Weights of a small image classifier.
Data: 98430 training examples, 6.1 epochs.
Rows from block 2, named by matrix and row number. Rows with one number belong to one neuron. Each number is 500 + 40 x the weight over its row's rms, rounded and kept within 0 to 999. All counts start at 0. Numbers have three digits each. After the name is the row's rms in percent of the matrix's.
# fc1: MLP up (model.blocks.2.mlp.fc1.weight, 1152x192), inputs 128-191
# fc2: MLP down (model.blocks.2.mlp.fc2.weight, 192x1152, transposed), outputs 128-191
fc1.365 100:515494508463544565577503477440555524458508505478579511456531524528501555535462497555519526507491555500491548510452494501525431527494444521474504531526531508499491439382477499484487530479448460
fc1.366 109:477447471367524494503470509537446506472479534366552500532517481527521541478541491437485487497520507528493491478500409482486515533549582537559514501546544580465535466446550516481403462524472469
fc1.367 099:481461501526440484517524546488455477500512515499445493458557519461404467472517503557503528481534543520552520468520467546536460551542424457499462551511508548463495515471498493509559503546532502
fc1.368 103:479541478517506502486449457434510474506459520514498512495536487484464523429553550513503521602442524432431518450539467527493479503489472513486574508467444488431518545534495544435451524452440505
fc1.369 095:474488510521546548547604474528462444522498484492447487486578501501512527484491452445462525419563542503497492498483509468501481455448497609488505519506476555558503504522411489499542542501438470
fc1.370 095:514507499521494522485516555414500486488552508477459447546514466510553505475478555501431471594482484477589498532479499454538529441555563506517504529541458500422486503530517540520500494519495543
fc1.371 102:555537544452454531529541477503506475517552551450514499455503438445518562493447498513561479534535527488483545540534417475498499578607491503535533483508456476548478446529441528474461497528502518
fc1.372 089:554422472478618573516514506544541434531505446497527464522465418508507506552543528550486509533517535533467573524508486554473489445522426466461439496540528416503538534486569478459519556561464441
fc1.373 093:513488482508523494496525418540568513447531525510452579557510501561524540488518522482551466539459450500516497533511595510527508517436546477534469566534454517491500537446501540494505494420591453
fc1.374 094:555515511535440510454497473547451537489484538443545485534523525558472548439522525465554478523606507535552504539534411444573501501518521512541486417511545551510605495445554591602522500532539478
fc1.375 109:487475509486472549523514513459552602446532492529426562491518533495460480519506476520597493444515516478487501479510544470517592441530492493535492407501509486440481565559537504501529496522482453
fc1.376 099:443523478549544442528445527524515485492533524441538481497501506538515537436574505566492587447494538479525470506444527490493475501525596547500467503508489428554516501541574526496519516519520545
fc1.377 105:504508520638471558499559432526532453479467525539457533560461470520412406456458463511488489492508501482591513500539535477479505545512520516413585558508529559410502495527544509494461570531494501
fc1.378 103:460514485540453565502478504549594524454497532549569458489480505496509481493535514483484472509480535535480513537522486521439536560501466418485498419484481491591537510458467553542505500483528501
fc1.379 100:494478504556549414529591579505451558565543475423498458505483512461517584440456527463475519452507442500562511486489590460576504453497499533486467493477455528508493459500527567503514504510457536
fc1.380 097:499523532567512533514511582424518524462504568524422471604509484512413487491462502442426570497468489526446515441505482473487453489474465484544593509464506466416486491407456470444447480538442479
fc1.381 092:451501452510463391538455508468455476479494533516505484523520520503490485442490495488554462452502477496459521435487503448498504533537452551563507491529399617471502525523446485464499453474485427
fc1.382 092:482425480477507384496482496553505474567527471407524534506528540456435540523462475514481506470511508536487547459436447507602453476470497452494560580477503472463466510547508458487514495463491532
fc1.383 086:473522476478540540531425579486470513476505453426507440548542461509568493495502516520544416513504564450488478472499496449422523478528510541551517536549460501549524573557482482518507505468455490
fc1.384 095:560476493566477512509470471533473528497517560489508503506552499568421523502538474471465506503511535494503475556432497453565471487469512499480497489575456471504549581531572573423526532530498516
fc1.385 099:502498485574513429442491487499472509482534505451600506459503482463547518527491540520490554489499541517524513480494493501546482573457489557415452527476505494454439525548441562541465526514505559
fc1.386 105:513509482464565551541531494479466491437458474503553473515524422506494514557519541469490591546550467579491521456498446495498502436539527550446514550505495436530503579500544546472479532535418528
fc1.387 095:535481496459565545470478461545412521533440550428445469535587425509496484506454487493422520520471529526543538496490467498532524460541483481484527469469472512465509575534518405482594495528546542
fc1.388 104:506460544489481523550427493414533540545477503475539537478442533491439527494531532551535497495561500496569514477477495591493431460555391490512517553510528470493592480468464486461493486506482411
fc1.389 101:475514441519437540459465552487554494497472523492532403541512566472499507561609539564477483499461525412461503547419472492526452463534443534563521510448504407512540551478475530507540529517478513
fc1.390 095:378446477507480497464471503536501468537540539502498489596502524467497417521507530487570489555467507467468548480547523556492490497550544403553466526486617458515515443546430524527508493520529507
fc1.391 105:545473500552491515545447426533465517541514506479580497440464422516468492521499538507442492563507562514447482582475459528464511503565534479384503529515483525501415568494483556517500510462451537
fc1.392 098:613520461503459564508495555552468509506497505549537509513464524514470505421520549480529472485525477517536529555445501510569477521509492558439549521518486444399481509549478573558552511507504483
fc1.393 094:485459433460546443507462456508523515488437495541439466545484483461481420538579552537524533552521456539460572504407502528488533447476476531502479543512484488528520502540526615472480523457449498
fc1.394 096:465533511378573532591559522456511446533427456518552500512574485419428513527398517483547520490533457445470482463540463471505531443490465496500526513522470478473503539472522586426437526477451509
fc1.395 102:520517530523544394548532445468529431515576539480490477537565493567512451498509538456453460495470493548467570524504525512531525546501527601570508538459504523486473463486523449530563527541445491
fc1.396 100:480522440570496468483468473512466511484540544452534568550544521542557570512543494537472437415444521453501510555489575503451458523477525509512477476479521408523510479506505494523579505508497466
fc1.397 102:566476405485612637572543511481516556463533472506479468544539491520496514499505450478460500556492511571461412506509526492546473548527476475506493583512493599465472487518477488443493447478499471
fc1.398 103:489511473509435482479554489496464474469534548454512499485528493487429525560500501410499561559578527477524568568519542523446539498502450515500526487535509524538467549444561513510462453516539471
fc1.399 103:579523538455555531418509453508540509522440504480404491517477508498521491561540490576520551418545481470478516516525472495483471522553488456481447496492540518480517488449402452495519451455455557
fc1.400 101:535502516566499483531477566504559543434497527507561504523477522522527540530552409523528484488511442516469503460524523495552451487513474522497502524504521470529486509483438459524501504538416525
fc1.401 104:555507490493550554435533515509541481543542445475503480495482539471496452562508575535485490521456543489497521551524494579452494569515545483496472484505588511465526477511449542548479501468540555
fc1.402 095:546452460455465457489477536536546528522543521549475516540503504415553501482436468511465559487451497436534490480481518526539444499452471454414450579578501488478452539549537478573453436473444537
fc1.403 109:537474477528475526477449536531493463566466487470515485473516486483434482502482505517536555537474559471576459543427505587554489493560470500488515496535541484444566504423541484505485485575496544
fc1.404 099:471479500469483560475563525448464460519545502486510499551526482460516496449473556489495481496502511469455518519444457505512537455462555444473568475513477444546552523489547544552531512529556460
fc1.405 100:540476540502425498539456557518443494463492489450457496502524490553562502522554460440438533486535514521484568516479474513506517475543500501441518541568495552488454471550471501525548571526465435
fc1.406 098:498458457559508544498515507405552425473471476487473501514543478497498528454516499473386573553545565422519515452508459481492498532489547516453469438452554522435488440494494486519537530512463524
fc1.407 093:528509546426503521482508434476519518558497496536530517478554493577463507515523460510497469434425554503496422478509456493495502561537543514483551509506519454547437505501549468469465449475493549
fc1.408 096:470484541472507551495539494540440516525456455455485507549540484527563577502430485456463544509477544469540472550479534491474499402445456504451422472486409469498483497551532513480491523484419524
fc1.409 106:527479533478510493539520416445496541560483458546502465516450425531522454468460500534469460620549492554453489477470523545553473528470451523520552545628415561460538515552532500512445500486510542
fc1.410 100:462497527493504499543494541481456488486548464489523522509541452449491490506532505568512409587550469450529496497478484505531472467563484509488471487519502481437539488428463487520528559469526473
fc1.411 099:527528568581487511531545510486563535524536479429478488477530482533522550474494481485456551492540527526538532478498518526481519508445516467517477457469458531496529439496524535544423487549496486
fc1.412 098:529459481534533510484472476475512599573422562570510517518478469492522552463537411512445468552506493527536541438482483427557522499500507470554519481585494588543476478539503540510521483479511516
fc1.413 105:486458521590424455578489464442510514493486426500531522488580499462538516495425441504487479509535499541498462481446434474473466514547537520520572508490456541484449436437476481453585564438447501
fc1.414 094:476493535587495426539536471389545504538447522479553519480469559512475498523527451443531478437541475533463518533481535521518471516520482497567510486540509533523468501499470527497458457508486475
fc1.415 100:535487519491501523467483439533491462499561540518643458523494497461549503478537460508454576521497495509430533486584504501429493505457522459433433515531541440537483496550493578526509485466521552
fc1.416 098:519544497487484455459532488487449434524536561467481531493532505577534524478539487503509481548516517490525568506494558573535455591498426441519481498438488568478548505556499568519436441494484556
fc1.417 101:450490557516534496518570482486484525535583455446588464521518447497475487510550482482479539429495491497520501542426442530487498504435476440437495566480573585491525510488505542465465460452406490
fc1.418 101:508523517504473453479477454573438460450526535491560433517510422470490519456499540482499462446475490525447544517515454535571504475514515519567574571470509465515497482520476453497490491534501466
fc1.419 091:515558442452486415559485510504477456477433550478502497518505479465543523483454503524444461526467489598510493505624475419497511428450526515530468453578590472523511458505522483502453514533508475
fc1.420 092:525478519421518460514472586522459523413545492469415487415575463512486473534522448460443559407513487494579519497527479532474459514474498488509512419489497493461531536407510500501483512491429496
fc1.421 110:483518452466605496556562506514459459502478495553513523484470596538483455546487495521560495490501493511530439454537483490517485447544478544528516544492480531527504527513508582509466528519474490
fc1.422 098:541512447440511523526436466554474482557573473509527502581514446444476434496472442522581497488514468495511461479492547469500502493490538495489506494578455499568520513489468534446513496533490509
fc1.423 097:466514470487457436469516440489359473531536504492505469494531540585520461499525484493527589418485453539502523506544512506431479470517496571546496528556494458467534521525460518549510475472469468
fc1.424 103:496510411511450546514501523467530458480572501526534573539516549531525497506490435483538542484504458479434510574514416517485450529487454537485571504480585556589460505459503455520561546496439488
fc1.425 100:529563539508469532488530529525520451508555432447488490497560542442494475513476532494532582508441538501509541441530507485465488503500484553550493532539478454533506522481509535531539484516428546
fc1.426 107:488461549425507563544452458478523539486489465489535507497473538482522537543476594474556432511449522460490456494484490461500540470496479546492547488571486504488480522443433511523531463540474545
fc1.427 089:455581488501447432493438490464515551456547481520472444497456482495549497466485538537442531596565505512459489523466508472530413480506503566457473551496628533556430542455495504497507500485447519
fc1.428 092:506530494514524466505535448511481460592503505436518545542524462542511432474493517472492483449444467574526537498495492537539464542551480506462550487472579594554485508516487544515499522519506464
fc1.429 086:487472573479469467489545440501497565524421527434485517498450515546515496519453451530508502509507488555569528549528457490483454522491449461552565494517531561495528514521494421467505545513434468
fc1.430 102:460498531525428559471582488601530532460530523499491528483472486507478458527436489449485519488534471501557551468445464497506507498503522479506526472431488589456466468448522497515547507614499522
fc1.431 097:487579506560437493549471477419420540510471396566502431412486452515433577508413518464493476465475548576527550521504462515447500464528570452507529531515419504468467547563430564549504487536425570
fc1.432 093:523421416452561521406509558503514441581489480537518487469395484533451492478374554549570464572475527492469499519503485490526479531476475511543482491510538551486534506507488420456520509534471499
fc1.433 095:443525549487514529503475497483525490507495537453521474494559512509527475569542530533590547445425491546507505451452433524457570509481451588466501467516503447556558436514453502512561462567518549
fc1.434 105:529539564499527460587448442421543492516496465459454465518428520446474498483494493518453503558495437513451513504423524441492463536477451550516483446515533456479534539528518524502467483489566463
fc1.435 111:518508507508543492444505440467541547513493549537525494509504560474529541492480526515482512546525474494466440472495535514466431463533449460505549413471472454506493483608517557533506489497503546
fc1.436 095:490532620546526463594515560479496515505520488486515471536443518512463489487535481478508469554497475529536510564516513490518489519502452479417487471571436493551517498463517485475469492522590436
fc1.437 101:501552505511530489496450534505481484530572593573494446526457499483445552458535536441523477530419425538448554500512526521537424511432494478479572503490436536503504491532523507508573543562471452
fc1.438 097:426508483583484445560523513450534494515508503503441582571497492543485502489489563515520538462435503488508486497560530533548467456440547530546499483498503493511502414425454493465501472612459522
fc1.439 095:477492577470500508555496423488473544602507492592509501488469543567507542493502474440510599568516564514465570497515480583476474534565522502526552552435568438537499488514452503482525541488507496
fc1.440 105:520445474490533498434584510447549436531462505467514544490466454483407489494462516513472559545504551509470564534537510546480509549467474484519522477502513482528546452520529546541502497543496538
fc1.441 088:432431541481566511501443511534518515512478529413571459527456511520467543552443514539522514528399437548481470569533502485425483475406519507503505535522467492517483459537412438457471560555551548
fc1.442 098:539487462540536413498386510522456476492469510501537488490515503467551475476497536537525542555503493466525525507503481497498437462527498510489478519487480571448495532513624514526506505503535524
fc1.443 103:430491615485435539414455503525508553487485473444509464572513565578561553458508468493550451533488573459564461424496509514557509543475465506485515472492507439528508482432483450495541498525503458
fc1.444 092:462523518476465521451423555462543507562497532438496501543514519447515504469505464551542488558489460495514503477496476489569505488529567601519465528437514540475507552575461484513510498502503542
fc1.445 094:522598633510486447495487523482459462505497477502493492476569474495466582533476510454497467507508468525485539537502477549465536552493533503472415540584501472518500452456461475560508517559529401
fc1.446 104:497557425577511446472508511531535492547621501413539533463473507493502440518510477417479471400467424469581485504490525504515422507420510537495538490460493523450498504444470482442524567570482548
fc1.447 092:470509498479531503512455563518566483539470515469452479510483512513447432485421518556487556531532550562491446487534394531518505483510487476578553515556520551462508489471524457535448490479481515
fc1.448 096:508465540493466430495501472489479551547458447580413496554531525541429472483532487468466528501430516514487474511572488473462455506425497482554493474474497498429521497455509597503511505502504472
fc1.449 109:474564524545489493510440572567521584546488464525459538483545469483486562526528490519439422548460569505486458459425549490522496478478464478517534497450479521457542466521460489517553508485584454
fc1.450 099:535508463513506569396498503513543601576478479566485554556486491465515505514562475456454539561485474404524506541595509460539458474516535468548470493546484541499491567582552472526477485561519536
fc1.451 105:482525535472403552513495459547529581462473484489531544513557471514466480530520472438487556566532478516503573507500536438551509533533465568586453538553446535464538428503498503496523492495496516
fc1.452 093:489518474449549497485515469483602474503506476547412455482496452476557518543439599563441508528502453559475502473457487509555491483430476535514433546452531442554411548541433516484447532512501520
fc1.453 100:416488572468516478548524436465425492529510544467467503497479571589474464467488587473492481557537477541554533532496518500503558477530466536456472480482509433392490492500495426499475496510499581
fc1.454 091:447467475425444579526434470462511520494546568501492508468556514494479441509483606505526570438443479494546472503492544541481522450500536549434456587541524492489555526590424514448480427546530560
fc1.455 107:502460485510543545495503445428572439520450509380527523555500471563486474494483553479517569473544527539497496530490562562484526573522500502489527511518502588508490568533476506527510563545452517
fc1.456 100:550532448463498411515441447471491507495494504465517443565483525561482513424491494498562544499521510529491573479521510504552552533499484490491551516503489555473536512482496467526499547504551435
fc1.457 093:533481426482525517511541385491493479531388461485502506487469492509455457526560450483530460427483505522494484499483454512511486569507476431508503441532468489530455514444519550502579492501514456
fc1.458 110:485531512555439475511505499507551491489495489491529536517521437522496577489478510475467511530548480556533470506442490554443486431463482516637499481487526574517421595455476592472382480543479508
fc1.459 101:540487577470537425610527493453532453470477384476512490448483506472473422524470557486458455584486378526532475543472512450579447528510512498444501511521495516482525500529480489510515489448503482
fc1.460 103:512527491557575417471512503549517502470520536520500458490472481515543477498516494536424491526547508548463554493492471487479503514482526512433489500571441582481492568586502575442516511542505501
fc1.461 107:458469547566562525532452625466445405464516506439521436493478488600540469507540488451503548455512534469481467483506498472521425575462467479591457530487530487586490523514537484566513502523465493
fc1.462 109:488507516484598520530509486549580515503401472555485533488546543439489502528504544491514527499499524461505493540545564485510532487470495521543483478519584449512512476468495500489511431462498365
fc2.365 075:480501481546521424452527554499477556484506483510371488632558475548511493517553548508530474488530444445516539477535516505487494487469488471529536486526507541510448589600511495495518457485448525
fc2.366 120:483525542539487448490589493509494479491528486553468488482518517515498427580478523522482539528541495501513450456498569456569531516413433522541494530440472456491454503481453487541506589544532495
fc2.367 082:511493580505531595508561538479491518551517532465482566554476439470513518541525468454529487492510577485492534496527573510471524527473527529475552421500459482507554422488499543441426471469507485
fc2.368 094:506471518465496509430520518470492565482502529475530433538480508566529415556508422493545448494513497566456526509464492579521476498552473486474479522497549445552481458373509482511540445544533595
fc2.369 105:492553497491536538498436523472596558551546532503584506522490491503521455494466587519449466472549553481487525514575469484487501576555429443534486537480499501472451485413536513506441477513464508
fc2.370 089:537529523511520495510466436558438512499505443452482478510507534538449539523511470464622438503549585469478562505487524507531492534491508505517493496468489485507509510595484491537508479449545492
fc2.371 115:446461473553485495501549450499551477468488504508401437525522592527538463518525570505400509546475506515568478474457530498495477575502484453477505465512452564498513502523487424532529487499398487
fc2.372 100:462503578553431477503562494510480487483504496557485484421441536436506433534502463438556487461493508501550451495538528466537587507496531530479526527487492575497474508535454512505516468450476528
fc2.373 112:556468490540568509471447515504486550545520513508563479477551480440493487549524508513464465446485527500488495459428468481510481484572496571488554427512531475488453523489469454541448531513444505
fc2.374 110:424449462478576525479508538439474450479461452540488566508503535558478465526595555509527556464458556496567559425512567434440594466509534504530480481439500531479470422543446475487553538474548503
fc2.375 130:486449464536497462479443478470435430543552507460512483492539558448502444552569542507533451470507457511500493574494493514402441533600449483462534493514531505549470510494481474598525455511498529
fc2.376 113:472440513433479582501538529521465453538489570558480512467506483538483499549475559485498459514497532409392513447501433574528508488555484460497541482488571573445496466448447516478494426454480420
fc2.377 081:462459433419511503541440546486457468530473523526453460507499555452522544532517478531486564505526515547488446496488486579523535559568527485548473491466511479496493471494416558471548451489521577
fc2.378 102:538495467453556488530483489461444491561559413454511531506559506486440527463481407507437495451470504523521540511526498569571480545469515502469504445475483493468476468459561467454472464510459449
fc2.379 135:480534528507484525523460463572497444506443469566560454481518520516527510614524518440508472548516585498426608513535453476480523488556517479514512474501591563480503480538555485498408547462561519
fc2.380 066:561466540493556473461499491545476459434449480515520506464467506452476489500543478552589510512535489420538552568534558523482491501472470476431512497500534466576480499562458513514504422477471572
fc2.381 094:526477522499518526447567485514552559584464531502566435533544429505573540546525433424511613527541478495504502480540516438496450468465521506511422519484541458532466429508500533577482526551530527
fc2.382 105:460468536591449531556528547455504409509520565486473545500385541523506535509472531530474463486506504461527459489568489488427523539447491569575470488499511494505513532435469488537464521493488517
fc2.383 045:576521467529443450491487444499520454512428497524482465460531471471467518524503469435485491491531465485535439514505512535541465486478502581482448553502511519461510512477473542514497455527497457
fc2.384 090:551530423502552512518514487478524566525419427566459508476482550470505453536473466446476451516461473474502534483528513530449584560475516462480512498481487484485481481473494525458482557510588472
fc2.385 117:483475546418498478494465480442442460555555541552516521502514514506482539520526477468533415508493481502503530494560451538510540416565533488552531496530539503567445459523465490531566500497453518
fc2.386 122:525475508487525530501528521491462498485514506493569528538538529512493490451534475414513485432480533438495496512490523511553527486510448493450455515481513553455462505519440479459503470499404499
fc2.387 089:573482555486525465543501555521575441458544467527504525453456548550539456513568498507489568478476492454444484503490549510443453582485522546535479543446460497483483506499519574485491509437532520
fc2.388 091:475529478477539523471584474462463446421531494455460526507544490466476525496533498512518466568504489494491425528505498480478562451559449484512579429574496491505554519541503508451562473543524517
fc2.389 114:503434523465433468509556538435495603501528540505526491464502494466444425408466494484617550543519551499501501527596516531475509491462477513523519485479446532461474494462492519508487475466523584
fc2.390 081:591460507469462486517554559484541504475489556459495565480572539493531538485448486474529561470465546555561426480450489515576487442471531487508533562513438481481467442536597487551547527516483530
fc2.391 122:487502474519502464489524488463547447514541434391460541505569480484509512467422467447455513529501458484528496470526518562502596470464571587501493512456471446485462527515486498453438486532481493
fc2.392 098:464497538512584446493514493482490544514424499481436517490483539462513534542494493543449548500429446465456461605491560465520570444537406475425544421545509529584544529547489502533517460520543513
fc2.393 094:507540468554531512491543526480474465485530444469505527485530552456479521473503449436483494478508511523527472483556522464532510499496469491523385541474500457524501505470435483468486422500504574
fc2.394 081:536511458536528468500482468540534481586506526518458438472492487524501503492551481463469512519488476556496527550506564527559527475482575509523417502412565532474537531496466473453533528595515455
fc2.395 103:493444466403517568442497520529503526544472499613538566569489445519569471478518505467511514457516464473499532461468436543508539479556423519516499465553451536515440523563470498542474408432513549
fc2.396 120:503448555480502535481530527498505481488540503518555510434499497412508475501436448407502520544479464508452493477514449546544514497462570546532595477479512557455515411488548574521471488519431578
fc2.397 119:464574460495405413429541519516444511557522481477526436497511523510540522434487460496531484487499488494529525468512556482497456504507522564452527491541504496488426429469497586558501507534423515
fc2.398 093:519443479539530448475459488536509498540488472468417487525514468535536511510504483539445585479525454543457447464552455509556478489477523491486541494447491446486503479516577416576498496428449523
fc2.399 085:491496501557490461518487484436500471542521484504472519438554508574515441447549527470630480517507524496520441493431541461479529478398489506562481461567439461544561541555492546469495490570553466
fc2.400 088:441470528452446563516552547450497518509469539477479488505471496457503556464560512537417545542499537409484517510517555557419505478485515437498517504470516455499468417536499456467535529503572435
fc2.401 090:497567513499454484567483516451512529465515567494524552524455452500487511470468531505472493432522456509502517503495501454545540501542457515484555529513473543505444471525548480395590468560471524
fc2.402 095:489538493499496517482521475542552516520424530468454525406453540588556487431493495547479450492556490501484504516560451506451546509426553506537480418485523486478552541546528463474510521499480520
fc2.403 105:465555557478526481486557510493448526485546508470530578534479504478528532500585502504460478534497538510516526527581504506478470510507549521444538549542480517472512456512424485503515493482550545
fc2.404 110:521424506516544472578479504552494596520554480499481503455512477548486449498540455504510558538470497532508530519554470449456449557416416507558445441451445525478496483495481572463491537486498559
fc2.405 084:510488563561589529512599472459527436535556454469456552429500464542442514479461514517492472483536520530499502432458591501513522487486499461449508540476526476547542529539540558491468444460567480
fc2.406 088:449490556431527491543502454558480520557580507526541487424481479513479473511458447459463460515480495563475514520508492549429458469498505500487508520489503514475506456490522520498499481478463530
fc2.407 073:541424422576485573490545480515516584493461423460453469533396505503480482475460477492447559575493479504470533511456530544511491451550567468451481510522543540513445504539522501497482529448436449
fc2.408 062:436527572552514433481453510517532491451513505506551494462479537499554506599466467476464435493629532515514439490488464466548485568535486498502481530436636507474526534507527528522469488585476492
fc2.409 116:554543422577512528445501565561396516522496456482470501539493532464500495497512432529485486471549467484474555513466508498472495490502497462461485479555490543544434473409488532475580505476563521
fc2.410 082:568513566510477479552512443469507510528410555432542537475565526541492479485449532449479436459453573454480516459488467503415498489446433527476558416531548510503503523483490507437514502545552531
fc2.411 129:427493496459536489512491507501424468429531505517488472533524535539448497538530519497496436528565525485472487503520451487535498489537485508530503565515543478531411484531493505446515490523447452
fc2.412 131:469461464504525498474504492487521549474533531534534506433552566499516472537535502487499492470507521546517559421499558489461447547495575613599489483489494505500460492477503469551520481419547467
fc2.413 132:479555458403574556431475552494531540484506521471477589581485532497583533472555486453506572501502480469499483493544566573527486531454510465531459508490541489591458519522547557527547441530452491
fc2.414 102:487518510445499546467499510504561520472455544570522442488558484514535494466487474518516559496477454485536467478482453465464494518539518476486435528516507464522513457465471502533572562532540498
fc2.415 098:532490514476509449526494511452519565422456499465490525473514511508426529550459509458495371519485514538547511492471467465549513484525568540567582558469449534528430502465499487510520487540514463
fc2.416 121:519410536521545480514468473520514547504502481549539505551482506450533431572490522513465473510425564490520470514477479483541525434474531497511534499515503430504456528404554492465477553510567458
fc2.417 132:435505465505504551471457518554486526507536526601486524498461533546497520488472506460490459531516509508492478472544549464434515480507528577516554478592451426547474474461459497534537494548492454
fc2.418 136:453450492472456563508535538491523518559455463559504543516449514462507568540542476459552457569508455526481431490542446524420466594457444506429530456448407479479478509499544533524504573487419505
fc2.419 126:484473552529479502520428501533459473513525453436488544484517554544425491553465485493540573509482539402562552461421515498508532511529524566609534494389459564487487549490529428494438549513539513
fc2.420 090:446490512511500530495580443487522464503518442516529490570531554411455493496491464519614453521506513493515464520495536485563511476553452467464478559508527569557491494530568564513451515545459467
fc2.421 107:469611506469424513467492510532579553481481519544472412477499418451476507503550478483479444512618435502481501494447510470480401500478457486462438523540548517410500514550503506526452476494487461
fc2.422 071:470595531547465425492568605473498527519439537496470500479560550541493545418519464479469547460522490520508533455482484481457508491477412524568471516461474517512442504488499496544473503551537457
fc2.423 079:549484607529537552532465533491592524526455489513465530495478537466464461454457521514499450498479535497513496542526495451515484550501489465507462456444520473507519541500471483416499438457456531
fc2.424 117:463561564476598444522524526492493493497537476473503587493495488449438540434527522537431546527521503471434515555493554548501589477495491556522481514499496525514466509545579527360492487442448483
fc2.425 106:515556489451532492505471525476539510516564586494495524495520539516469588487486421515541471520458482453484451575508479511535546466463440500542475475396522604460511495485490494466497388442484476
fc2.426 144:539520487498458481410466479548495480557471467476524501464538535526431519573535463535531521557588542575493472491463530525489540509572516545609566450443496522425507512553550530483516573492572478
fc2.427 100:510470527546490521506516493524487514549495478451497483448470519444438456476517458453504481518495502455526601516550476530462509506442513498506545521506451552459488498515487491577424503468556536
fc2.428 096:545452495476513551493477527500560514480420533580473478481526513486473535510464529500535525444535524474495499410537509475550556560444497537524459509508414490524436491458498446509495546484571499
fc2.429 104:464523453467423491450506532469487444493482508502560491529563483500486549522520521548438520588469548453544525567513518461471566513452525512514523493467506459561524440498505447463414570518581526
fc2.430 107:506514499483490471552462505517502433460500482553470479519409462504467595468570521524547485461587433514485496501552557533500518519495549376523509561490506443525472531502457478532479515444497491
fc2.431 098:582504536483553514483450506512550453491577468409432520539513491520471506466500461469432441554519476476510494486476493515544455518505458570445478490515492556519541518483494466499483547495521473
fc2.432 092:481553520465436494506551516470504514434498562480498533562591583468554536513571546497495505466494489420583460560481548560574546498467502526502535517478499507503425442498560469503506496510493517
fc2.433 096:576444491489521493473450472506491477477543510516439547507490543565474507529484567457406492506523488480544483530513563521548470494507507479514540458437529556491577530400499503474491506486475422
fc2.434 101:491501426492475484583517508456459463509508447531540512463513504494551476476498449465532539574480549472545505522567489520515493479503540480478504517484453545521541428552465478495451498498527451
fc2.435 134:443496437528516438493503529507530478546468514500481476546526523446483536518552504496518478525560545523560583484496451441490472568480462502521535612569547490579539516452478501462609521468469464
fc2.436 106:560496539434509504624465482496441486466503477505466470510477524541480501453438496506465526508483490497505443518541502479529588532528529469507522492450509486474534541523513472442465519491457523
fc2.437 106:522486509561495520499584570508492556513476472509490499489545503449489493473444447405534538485537505479457564409509507487439458532526531602532452523531468523556488539453481540431497568481492528
fc2.438 083:525444557384507545462556512587471516471568527477517479462510484530536513484530449523549475488520502542481466527444468473462516499469509494397510554575457483561458595514496527579485500485550485
fc2.439 085:498508487480540477409463557502594485452546468464491524479500495459494523489509466532476471525511444510492579563474493469467560526431474579544438519540416465486467555415541490417497522507465531
fc2.440 124:461431497523479488532512517529456531537540427505497506495542554512547428519536512537518497486462495467578405483450515457493505484515475521554535446471404521471402569467539483469503505513456442
fc2.441 087:529549488478426456465498504455576502536525560494454527510496520506468510415454459441469484576551492532514430437480496508472546491487478436510501470490533487512497546556621550451503579492446522
fc2.442 094:481484481514516540535581522508542463527451505459458533491454430590457492465490537422431467458520512432407429527594476544499516561500449516508518443542590481505524450526475487478529462526542502
fc2.443 078:512478533559452504536542497492541455506501672531549528482480470539517438547512550534513581490476433502453516491548539496486530479503557460506571438486550539453496490577474546529496465507503418
fc2.444 054:522471528515471542513557510470530490496522479504479461512516464454512426523556519523484547466512518456503479503438532527475537565487469515482509458596499523491461548526463528495498513463524505
fc2.445 064:449453424533565509501501445527478413541478521507466509507511455530613509518512527566515574457508517508501529494500470494509491468467399508456541499492473553452469502554454517530549424476469415
fc2.446 144:435467511522508527470501512492410476542468457543541497512469478511476557533520524425474538531512546539442557490532504514496517468586459504516570550496531548576490513527517524521561467498415544
fc2.447 089:509522538431452493496548493578489523429493501465414563508513513499567506551498534478527553492436467466473437481499417515545506470523541506478521453465535524605572553463469459478459576545434505
fc2.448 077:529550494475499512480531554492529471418507463490554510476462483479511488519494506504589506493557507493521505399537509460509501518525536500468520498548596452537487498472504513560485526488566560
fc2.449 124:486462460468542534474451471562579465454476508513517507492488463390461439570530482453494494486485422566579482424566486532548455487555455522498582557563494493515480509493446549543491485483503550
fc2.450 133:504490576497466486571533528478421474433495528470452464458484532525512491504476522562435429434513504594438506457438508514517526506501566551474533499514581520451461487478440555490542496464549464
fc2.451 076:507477406502568466539461515476486534459566462472463508462463528396465491472554442518473473481472513503506586433454489532479526549516461459462562431512558435523471484438489525473562460476551536
fc2.452 090:523467507496487514512472540551494496535524448435532489557458429492508450420500457429530529496525514509553567528526388540496495487566518513489542477425501506420436479504557485500480518527502455
fc2.453 102:485481468537450492461496570527523545491484482487483541491467438508513564496535494473445510507526556461438437548529496493491482507502443449519552494527474558558477536505537573505525504472538450
fc2.454 089:596492512526552485478446523544482491449448456448430493531493463536469570489542440462501502555560539503497497557501459507517479446524475521483518452477434526483527547539469531467479480451523491
fc2.455 107:473553495533463527495437546572445472504500552600522536500474516519517499467509511472481515535465501478456469491525462482496461500512430491509519500459434471503506513463533452535512489521482497
fc2.456 100:457487506565522519405469509496493494506557530502518530463463476470491496578536541491521508456527428497516462498528485399519518443548508513573465565529491453512471464427519519497469522493497474
fc2.457 096:491549560538509512540520562455508451490551547581468440473476482486503443477451427553611475463462485463545486516508560529520486456491503494460462539459520529444515471470501454543540507473464496
fc2.458 135:478450448465529533453471482569510567495466510401483505522460500468525461482505509480489502498529559485463479556563431480504535458534603550449512561404486462474385514558563451557495519492572459
fc2.459 069:524503406528499520459508464500488455494517571445534478651475494488586507409574570491533542452549523512429488435502529536404468518504611480565493456517528516523452485468465515511511430530525532
fc2.460 104:550543452460499542495455492485521473527401500464521530499470508476466538497436529376486539472527488603520523442534538541492553559513447513538426469484504497531472489462481433511451532580470527
fc2.461 104:446533522421508506471594495494491496516475424570559531502467436396519550491497529535503548538490515525474475508525473566479500484522541431419525488470481507456517491582475544461495549524543501
fc2.462 115:476526512492474445480528455479527501457556583476542499499515488626522522550396542502528463500460446520497440453489434492596538481556507496502541536488496562517559539502458504468549492484528528